From a checkpoint of a small CTC audio transcriber.
Data: trained on short read English sentences (LibriTTS-R), 26041 training examples, 8.3 epochs.
Rows from block 6 of a small CTC audio transcriber, named by matrix and row number. Rows with one number belong to one neuron. Each number is 500 + 40 x the weight over its row's rms, rounded and kept within 0 to 999. All counts start at 0. Numbers have three digits each.
After each neuron's rows are labels from the 100 clips, of 14976, where the neuron reaches its highest value: "loudest band" is the band of the loudest frequency at the time of the peak. Only what is clearly more common there than usual is listed. The data: short read English sentences (LibriTTS-R).
# fc1: MLP up (model.blocks.6.mlp.fc1.weight, 960x160), inputs 0-159
# fc2: MLP down (model.blocks.6.mlp.fc2.weight, 160x960, transposed), outputs 0-159

fc1.324:510489528540452543480369462530462572499444497458516493554469457504390504501478517503571526482528526515479538509481518525517492489521509440514477548441517565476448514449479474489533437488476500506509505522470454487471479524508567530559515528495513494459480519560572465449532519484475386557468466490507529558524495487464490530565618511395467469528512433497482502565467535427521549471501515495501486518474538461534506475525493570524494449514427591554543530540471477589512473510492469
fc2.324:580503548525526461512488464532484568529521500470567466485480485460546465509468449529495433481529496449455491520552397536453516530454527474528487500460503505474491485496516500494502519467561581586516552487439547483489439500405489508525461539450536446494542455542416515461529489514464555406510474539506489453493512504552506499457499576524504540428513414457532486507575497509524442533545497468569583487498482561563478506503523578452539516537505403467471454510541519519433512484513542
loudest band: 500 to 1000 Hz

fc1.480:455490429573544513485487506513468511585467497512488449486442508497559528588571464438506520441443524416561477436515503473576539506543479528453462441409560493557509547598503560469515532534451465462487451481468514536521511523539468505472507493480482470499461512570431516516526509575486495480589484537540479475520490476485498515510451492504523511480495489451448485483472525502533461549515497431492511473440506527510441486516579495509542571493491503486470534484398465498490456574484610
fc2.480:462497532512420508492503462562492490441499512511500581488485501462466388412526535509510549540484508524475514495508532422498499456487517486476522491502472511530483548483495441487478460454542522513528491496574522464509494456542483524575484519544518498528584451419577554456515459488499532519487536493458533515517463536574435504553537452447433448525455490482529571527559482518502470486518477582482528505515527464536429506488475475474436512508492442529564493537600579426528487372518512
loudest band: 1000 to 2000 Hz

fc1.73:530545478542477519520518459526446487441525502490513505528537497483477471528514470437461542442439477496546583473480522468529557478556481431474482448495527458485513541528457562525481484526474539474506500450480539538537532467477535561476483458475499433535529498553525536479440475505405543466477529514494531470491480462467547493591503480521456405534500422454505499467557489532503592552447546507415497507443567536474520495502593370487557461527497492425512532494494552529472563502570511
fc2.73:456504532539525504554525453558514465532408485564476546567458505476458483526505494543449453564491471493508471520559473525545490483500511486500557456518462497561437513513467528439518459467460517491492551456487416498445503494542447504552472534442466471470473505503554477516561404503516463521552500534521524429497481569538483435479528534509511548477512474437480471498519491465464390560537491447514503505472473529470515463577595488555475525421512546454576515510612513506520573458460516
loudest band: 4000 to 8000 Hz

fc1.613:455497528553531564477516472496478541561516518475516452517447456454461486505574467473501500487532550427505504448468488496511574467505501542378450499516580486505513577568570516446529487563511485515531512484489479456502480533492508458525542522457562522519502501504466448506506485448499466465556512560507446480502500490443458507459466499445477488513477494480515453535508584462579415544449524524425491459563514525445427505504426479446473590549526540510452487531440506561463517590498564
fc2.613:516462501552445526455493529533495496508485427439476515441468471529551458532510517512501549573493532514584517465506560482512475511477524483498537464464470444544474460456473502482484534476466479528531460541513480469543562502471500526559477503524476528555534547495438541449507585561542545520528531496505508545473504526593514500483523493499437485478357492535521547529543462454531539554537526502491468462453493457595497519499547500543465443432503436449529467431590485474490500393435433
loudest band: 1000 to 2000 Hz

fc1.614:584453475543514538457544529564544513489576486460415467527501495454476491406547435458499515502509491519519441477511484485510474494506523559396512459474506518526493505506500486535524464453535499468449472489484478511556503484480454472522475493534549490441569495445410478538541440497534507620393491457595534487487496429499529585476484499492459545524577515493486517426499503507535579488542520548430493523523477478562569487520519468522492550534544504503493513514542515490438427483522463
fc2.614:468511498524528517434507459561513486533543513495426561444495462504480525530592524487484465555423452492513464521480497483562441566525483580435551436499483490459486531548552487451511517576404483433497547542437493573524494474455514504494523595414500576527535557471547509576436562521512454475548475526510454498496470482485466490488527468529543476514443507530486493535446477555535519475466484568462467490529496472499550498457399475485452534529546536498483505520458441521525522491429501
loudest band: 250 to 500 Hz

fc1.688:521538492490527508476504491408497496494490488418512467498487562469453509500587437504481538511526511511516468523565515512488577513444499510497483574499564493533501494471460497502537476484551413533517486484510595505473540565439554522530461559513515577503453484535504488484489475404436548588511456521449521496526460450550473537454582552487528501490521515468507549477471506439468498527496443541437489485497542477504448470502500451515468424412434575544517550399481449527534435528539510
fc2.688:501484545489486542514460498479569513519528462505466507439547534496496491539504612499541560498386567532522454540559501497476440489472496554466439471478539505515445474498535559548495597490437530531501491520494460458460480516487516505461439544477523555474504499458494425515544457528488486535458558380511535527444472515449488533485459459477486509530518497571479446520474474546532483436516531406542483424538510564537508442465517485524532532593525480439484436541504543490472506496546444
loudest band: 2000 to 4000 Hz

fc1.196:525455528524502474511485514516510589437511474498510578462450450449523427528474535478432453487472489494526489455516439470443454507460505517556560465481507442515524454505473509527567560547472535494467539502507519502530508563451476551422482459432552449493478533511562498516465463492530467455485481482471494524550565511499489504508507492515507559497522559576610439454529465476537515554547537550456465493578543489587518467527548497453475438545545534515496478490446376422547503486531510
fc2.196:477501522433506542531477450471486438548456547519495437484487565513475537542535509446588451507515468529455540518459526512530550491531546496489439520486470529501478541503504531488471473509538447476567472455482482475497481421547530429580472549574470502527520490474463482476552538468467475578492575489438530515474458507545603455565529533529545532506524493470433506499572486494440525463446429447483551501478436515448466534440450479546457517513452467500535548539501558596482474536442447
loudest band: 1000 to 2000 Hz

fc1.71:477493403482509564586498543588454504478467424494527464462495491507473482492462502481487462517504510495580574514501518472433516511496554491532494509513535489514491459527478502487517473527447515470504493478472489458462547550419394556503527546443529432514504483473512484476504486538485528485486550571430432548489473541484506489429493533542543540427466528497448474568412473470504531561423497495538537533498553538563584529534505569500459442609545497510500495503466467417545525488500487
fc2.71:510522479501542540491564415495570516491451570507483508457482454490520485567546532478491470499376483538462498554463503588529438568504528503489556497512432479529488585524488451431557441531511536489508469488516513525530483444471536429509467529463433511546490507482459478542502510475451486531443478454526591483547520498483529469553501397461433496597488519491448479504597451543502504482467471465464509485512453515467484455553517527549457513566507473500525534529475480570489486561535457
loudest band: 1000 to 2000 Hz

fc1.219:497529494520553481428547552603504521454481465455568451573496536495513469474484506544467463550536516507452484580563476505510490552529450490419546555471523500523541491517526507539452561437452463486517453495519465459550509509398517564539541500552505486594464516507528461465507526415487502427473457587448524528510521515471493473560466527402450509441495517546458462455513455483483495455512469506467502496477574472484477467489507588489471558425482523528464579466492506505508527520467520
fc2.219:537478549510506499477547565446479505464560584454500510459447506482499534483528470494474470489498452488452506539526563493553435543469452512505551516508460503488570472446487523570471465468538446505486452558497527543573409503501552463486491521518516595478482539529536453520484535483448491458529495486459463514511513569519523489514583516465466520489438486605457591457518459444461424415554443471536501429557508512481477493442592482498533518452515510486427493447515554467523506544531516
loudest band: 2000 to 4000 Hz

fc1.154:487503576491532568528499521507541448477480486447455449508517492516515531562508505435504520531496507449561575505515478439475583489485495418505490483446490532549484463536455382515471516450497530495473516463478570560430594494431390563466468539512507511514554478499414486530503567545481515524489436600476482580487461548526504520526499466492470494507455524479500487571512471466478476541526431537516525505490502541501463487519551555497469482467449499435560545459493437505518517441501559
fc2.154:494514542539517505513513413466542507487485529519589486481441529452503467466588495517465451513467590518528437545553542476533514512531479520473558470456549460509519594496520494464536457551505532478496506493481504492579458565537541409562466481417466545540429469468520432505507451542441480484472559457440461487507487496529448483514532576504440492523523479517441576556471524420548524497469490466488519455440505462490455539482500475521432579543524525475516470492533539486467515495578450
loudest band: 2000 to 4000 Hz

fc1.679:483467442517473500442536439479481529524535509518586488442519493475547529537486459453558496578488496507525441473521582485463450500507514441525557506473508489491485499610520518473500497520464466512497497472486503476536581480485480497519429469430531511458533480516418522485462502555455579460547524572524484544463466569476446488498574567543524466510437453499484546547524476547422542546462470537468565527425612509463473547445461490471516468435463554528495506461501491554531533466519456
fc2.679:443516525464429485545467516516560485471502496495443522555459479547443419438524498546494450408490519468453542539550422483571528558528462511488501415521537490553443507412424485510497465518551526475525474471462531486472519522519488468537515573506470473508485532469556526537538480498520433540460521479517557544488504468540458517494445454498414508537545555520514419517519527480544452493523522477436474541540431455507510478577521547568475554564529490452529550524480487449413493541536502
loudest band: 1000 to 2000 Hz

fc1.148:461457475451505445482417542445472584477504482526482490535497499486563519507472456508437464463437518478496504496471456501502471510447556401519475514489505527495520448478579524447497569529516448456437534555532588474473529526523501513532461509507518501496551527541498508476502521505508430470484488452500533473545570478466582515553549541517409428541492465623529492460487560452506542599524515548486481514502529475457522419535488469527504496556496441536492519515410493567485509480565468
fc2.148:513567491488510562503565459508475465524478550562503506523481483518537441585457500541440496417588511492430423451498535499517476512464471502532457529492490486526455444446500563538516441513495493468509470443464423474477463447505480491519524507486549424529497507582508487498502449412495543511530508512477453518486501454520461507425589481452559519498480531495591514476563486537542527510572497438527515523528489491459493576455480596509589464452526510483470493566545491462472479589511508
loudest band: 250 to 500 Hz

fc1.152:438445459504547428507447517507490478455555365512464450573547509517486542492507459459523541460424473513506527485514471447486384491554552466464487543499499463513516463510507425478583507531525496528538513477478494452490567561480497475489438484532492481530497544508461415514462547575536483452484498558418510521502490476519456524509538569511492551491468477523424509526573516495533561497618490565518463536466516492478439533486544520498492512489488500545432488516582488493563512483493526
fc2.152:522532544475478550477502478477501531553482520498553534443407482487550486505444593560502506526544517473551460495476537537503562530454452495524474483527508528526460501485495517512464465514520522447439492491579533493558434470518439493547504543471549553492478492526500534499560490474417479507484555419564507448496488571478570484466449498474503478548544531488551531526433481473514520493383487465409525437551462563529513497463471505558469507482461476423560559446389537531474468510507498
loudest band: 500 to 1000 Hz

fc1.177:580487508461592506523470431533517473556503541541448519485426449486498463522527534489482547517504498508604499477564441512472524422573523517593483507506497463520496461576566496497528535498472418513455476434558443503484575558422474497493553515491517478447513488498513561490487510439483511514472453481523531485401464515457488496504570517468473491542498499526553593515505501459462436442477494444454481509465520548550548504528494437512455514470446529565527479498410501561509484480485530
fc2.177:406495464512509535571537517541471504499509460411557452574499557482540482531479428449469492464502500515469518535479663453487469532436494464521502490515587469444539422515500529474486502481593558508540544485479512471465478503563501464483504503551483516519449478462468503493513543532528503570521548539478503544490453463558424517533456478572515473521444449489494444494544524497535520466518512476551569516555470448488489463491492548485540544482472538418548513473532453482492482467483410
loudest band: 500 to 1000 Hz

fc1.283:511450513451435470515520532491561453514577487523550432481511531465518485485481494511568467524474516567494462455477478505490430532592535493476566548506497544514494550481485509537534542511504459541591512499540496472433475582486526489511512446597475542455519430557566444501518473528554516503452468535486550467505457480542508458543483517430489496546469473538517500512517484508447585504532419451498503536460455440393550499470439453531443445449448508453525510532564488564492521455473471
fc2.283:425519499492462446503473512496463536508472548472461493486521490583508523526440501519490465576506516486556546513492494452440574506485531433508404485545493479474471468510470517475529516536534552448420478507486445499573522387578478436472464518479509483582492509471542564564485516436462450445462523438522493525484558526515565534458477486601552528437522562446519490482460492470543452524494539484490534459502508504540435560509556477468479507524482550508472558469469469450571521546520556
loudest band: 500 to 1000 Hz

fc1.244:518436545456486609478566521545484493471490485499522547462450419586480507494494458517434484513519434492554504437500502477470530534588505489545509478507500481496500532494521488534489410506515473517500461527535471482459547576433519553496474443502501474481563467482543490481490528459403456518458526547499472528557550478506482496547553547497456502573469480507574500489444452434480491505550459566508511496482544480528517491499541553481459478531532428500507527557341562519533507487430475
fc2.244:507538449556461443546467467491503525517549514502512418536577544467501460513472524508538451484469479505470540598523473555541471456406489521443464476504514484504517437505464559416516617501486487507473559503431487537501486408570495429479541485466482472540481524508432492537489487511570512473566497493482525535466516560531532501461477447530534510457536493490482501510516524540549524517439518458504506539534429527473446560542452470484526487464471550528475489463628428476465474532571503
loudest band: 500 to 1000 Hz

fc1.319:501556549536531517510503506568517489480558513460439469444533483489497474568583519482518504525538506462478484503496423404521592454503465493522495485548503454543509539542493486521510535423530495493442475487561564487485538507499482574464528433483499452460511503515398482475482442456460476501479499497605502542493523598503499466462392501447517474494483466589595457520533486513454537551551473492489518520553509515461508532520500513496449406568528449462558524437490465494465524494493460
fc2.319:511494491523496459478509495422473500482471492527487494538500505505476529472474545510505448566508431541502511481509596587514452508526554487470508470418516510504506471467464551459496474523483489516569485557534497497520479516527477451510506547475506514527470503455568501535546462562516511575499500515399514461518466335551446524503649519563475527515525548436447545485474543450590482510478514500476469451471493464552467450437475511559528492499446534476410497543477539492520459503504494
loudest band: 1000 to 2000 Hz

fc1.82:599594485560528421472465519555556556520488503471506479483491532526534438479500504542492524539495566433516516562441504515444416385554497447495478514531473545492480516504531493522463536528402469540444512467466539563527531499499533562576505487442496452548428505482519471390506517463473502499477558503473521511478473433545490581468510524496490543452557504522485444501466523471504471475482470494452490566466527480512505500537551448495508557507489568527467548517464487550465516456435450
fc2.82:420572488470488485501509600513506458423539535508496582527484572487555505542541498505512503506492478534552540525437523531464483427492527510554528539535464501394486523441549523485464467466515494526463494546589540530461472509467509493512546522541480468493386480487483489504513529465458522471495497486441475533430442428527493576547563479471517477505540465543520514436480434513524410395479453537555483518516525509541511458506539470482537512431513516548481537504500457502496498572508407
loudest band: 4000 to 8000 Hz