A small CTC audio transcriber, trained from scratch.
Model: mfcc input, activation quick_gelu, num experts 16, width 160.
Training: muon at rate 0.0041, 4500 steps, batches of 48.
Rows from block 3 of a small CTC audio transcriber, named by matrix and row number. Rows with one number within an expert belong to one neuron, the router's apart. Each number is 128 + 32 x the weight over its row's rms, rounded and kept within 0 to 255. All counts start at 0. After the name is the row's rms in percent of the matrix's.
Before each expert's rows are labels from the 100 clips, of 14976, where the router gives the expert most weight on average: "strongest on" is what is common among them. Only what is clearly more common there than usual is listed. The data: short read English sentences (LibriTTS-R).
# router: slot weights (model.blocks.3.mlp.router.weight, 32x160, trained with AdamW), inputs 80-159
# up: expert up (model.blocks.3.mlp.up, 16x160x160), inputs 80-159
# down: expert down (model.blocks.3.mlp.down, 16x160x160, transposed), outputs 80-159

# expert 1
strongest on: voice: female
router.2 121 [143 107 105 118  93 197 153 164 158 129 173 129 163 125 143  99 123 128 148 129 118  66 173 124 135 143 147 103  94 164 138 146 153 164  85  99 111 103 125 105 176 104 114 105  84 162 131 196 208 134  95  68 134 127 115  62  90  70 109  78  86 120 117 107 101  99 132 134 159 137 142 138 135  76  95 130 127 152 130 146]
router.3 105 [152  74 128  89 134  70 121 168  98 119 134 207 139 135 102 107 127 147  85 144 138  92 164  86 211 139 178 155 135 141 118 147 119 146 128 172 109 100 119 164 123 129 162 131  63 120 111 176 113 180 150 170  85 146 168  99  91 150 116 134  91 164 175 132 162 144 136 218  91 142 162 156 112  95 105 122 123  92 154 150]
up.0 081 [114 114 174 121 179 104 147  58  65 117  94  83 109 145 136 168 123 136 128 120 114 160 134 110 140 136 114 117 173  64  86  83 149 132  88 174 141 180 103 106 167  99 134 115  82 118  99 143 135 164 181 141  39  92 130 124 129 140 114 131  91 158 147  70 163 100 100 155 137 146  94 115 116 111 130 143 160  86 126 176]
down.0 088 [130 205 106  86 120 126 140 161 124 166 185 141 126 126 146 119 140 100 119 113 133  75 104 136  89 115 125  54 104  98 131 161  99 146  82  86 116 162 145 101 153 228 126 162 161 140 145  99 104 159  67 145  79 120 164 147 114 156 143 114 130 178 128 169 154 148 147  93 111 110 183 139 197 119 119 111  94 116 129 194]

# expert 9
strongest on: voice: female; the word "he"; the word "me"
router.18 096 [179 159 137 123 138 121 128 147 118  97 183 138 115 117  66 117 118 139 120  96 134 131 182 195 125 116 135  47  87 134 166 101 129 124 134 165 180 110 109  81  87 105 121 145 159 123 154 156 167 125 150 121  89 117  93 129 136 125  81 123  84  57 119 149  97 109 146 105  79 123 131 112  72 136 131 144  93  98 143 109]
router.19 105 [ 95 200 168  72 138 139 109 117 117 104 159 153 164 142 160 142  73 154 147 105 135  80 129 165  97 151 135  91 134 142 118 128 183 124 131 113 189 130  59 101 150 128  76 150 108 109 165 126 107 129 111 169  99 117 161 151 148 117 124 131  94  88 187 124 136 109 132 159  81 160 159 123 138 143  73 142 156 152  83 125]
up.0 110 [ 78 104 145 130  62 173 121 128  98 152 162  76  91 136 100 168 100 143 139 130 199 169  83  96 140 130 185 118 106 121 136 129 126 126 136 155  96 158 161  99 143 163 118  90 151 119 127  74 139 144 137 103 164 161 151 145 141 158 120 120 152  67  84 113 110 195 171 136 156 145 103  78 126 122  45 103  97 121 109 172]
down.0 115 [111 163  86 158 185  77 162 132 119 114  66 144 118  86 143  48 159 109 117 180 160  65  91 142 147 101  61 123 127 124 139 135 121  85 166  89 120 148 110 150  96 100  87 128 100 125 136 116 144 132 135 136 153 140 142 117 107 153 127 140 156 157 134  96 110 148 113 130 161 150 125 167  89 123 138 124 103 137 163 179]

# expert 13
strongest on: the word "you"
router.26 096 [163 141 172 152 114 148 169  93 156 181 129  85 120  97  84 100  94 133  79 119 131 120 137 103  80 155 161  49  82 105 155  79 148 120 142 158 188 157 130 130 107 129 157 138 175 211 107 175 150 116 163 143 108 150 115 163 112 148  66 123 114 154  83 123  97 144 191 116 103 147 109 121  88 130 152 139  83  92 132 153]
router.27 093 [152 101 133 124  92 129 163  97  72 157  92 108 126  90  82  84  70 180  66 140  85  83 151 133 105 119 141 144 127 139 156  91 112  95 112 137 137 107 113 146 102  93 117 110 143 176 130 139 120 127 167 126 164 187  96 170 108 173 121 128 116 127 130 136  78 120 155  78  88 141 115 102  94  92 152 127  88  81 102 174]
up.0 099 [ 70  81 104  87  90 201 100  92 137 174 144 160 131 133 126 137 122  76 144  88 156 160  37 125 160 201 114 127 168 110 153 173 126  86 217 126 147 177 130 148 184 147  72 113 143 194 118 150 156 112  96  94 110 126 114 160 148 151 104 139 156 128 113 113  93 193 130 125 194  83 133 125 134 180 121  78  74 134 132 121]
down.0 099 [188 178 151 180 156 153 188 176 138  78 117 109 150 130 108  89  78 147  70 155 122 164 162 158  65 109 159  93  98 174 110  89 164 167  69 109  84 131 123 132  84  84 108 103 143 132 144 151 163  91 105 142 126 128  85 134  46  83 100 120  91 118 137 131 126 116  81 175  53 122 112 145  72  99 159 143 143  91 133 132]

# expert 14
strongest on: voice: female
router.28 067 [163  98 117  79 144 110 108 121 117  68 130 149 107 169 131 118 141 195 158 131 142  81 108 126 123 154  66 127 132  72 128 121 162 145 159  86  95 151 109 171 160 137 160 154 108 161 120  52 136 168 102 177  87  76 109 140  95  98  96 120 112 168 116 140 150 145 121 117 103 157  91 101 152 131  44 131 117 148 149 135]
router.29 086 [139 133 102  63  62  60 175 173  76 120 145 171 142 101 147 121 200  91 155  93 125 135 105  90 156 129 108 131 103 137 103 132  76 156 138 115 128 122 118 185 167 148 160 134  97 109 139  79  98 209  91 137  81 137 156 141 108 128 133  68 125 153 140 116 160 175 114 153 120  86 129 159 108 121  75  99  98 148 143 161]
up.0 060 [122 130  97 122 100 182 131 160 134 124 120 179  81 147 209 148  83 150 184 119 110 154 103 132 144 137 140  66 105 182  95 172  86 110 154 150 160 146  79 139 116 117  91  83 129 148  94 121 123 191 139  92 156 115  92 117  90  74 125 132  89 110 159 145 122 126  98 208 157 145 124 168 116  63 159 163 149 132 129  78]
down.0 057 [123 132 127 143 133 134 126 145  96 187 133 128 176 148 102 106 198 101  96 112 174 155  87  97 111 108  80 125 125  46 105 113  67 131 102 114 160 196 142  94 150 114 113  99 152 117 153 185 140 120 119 126  69 130 111 127 103 137  85 194 162 194  88 145 161 138 137  86 158 112  67 138  82 152  91 104 123 209 107 150]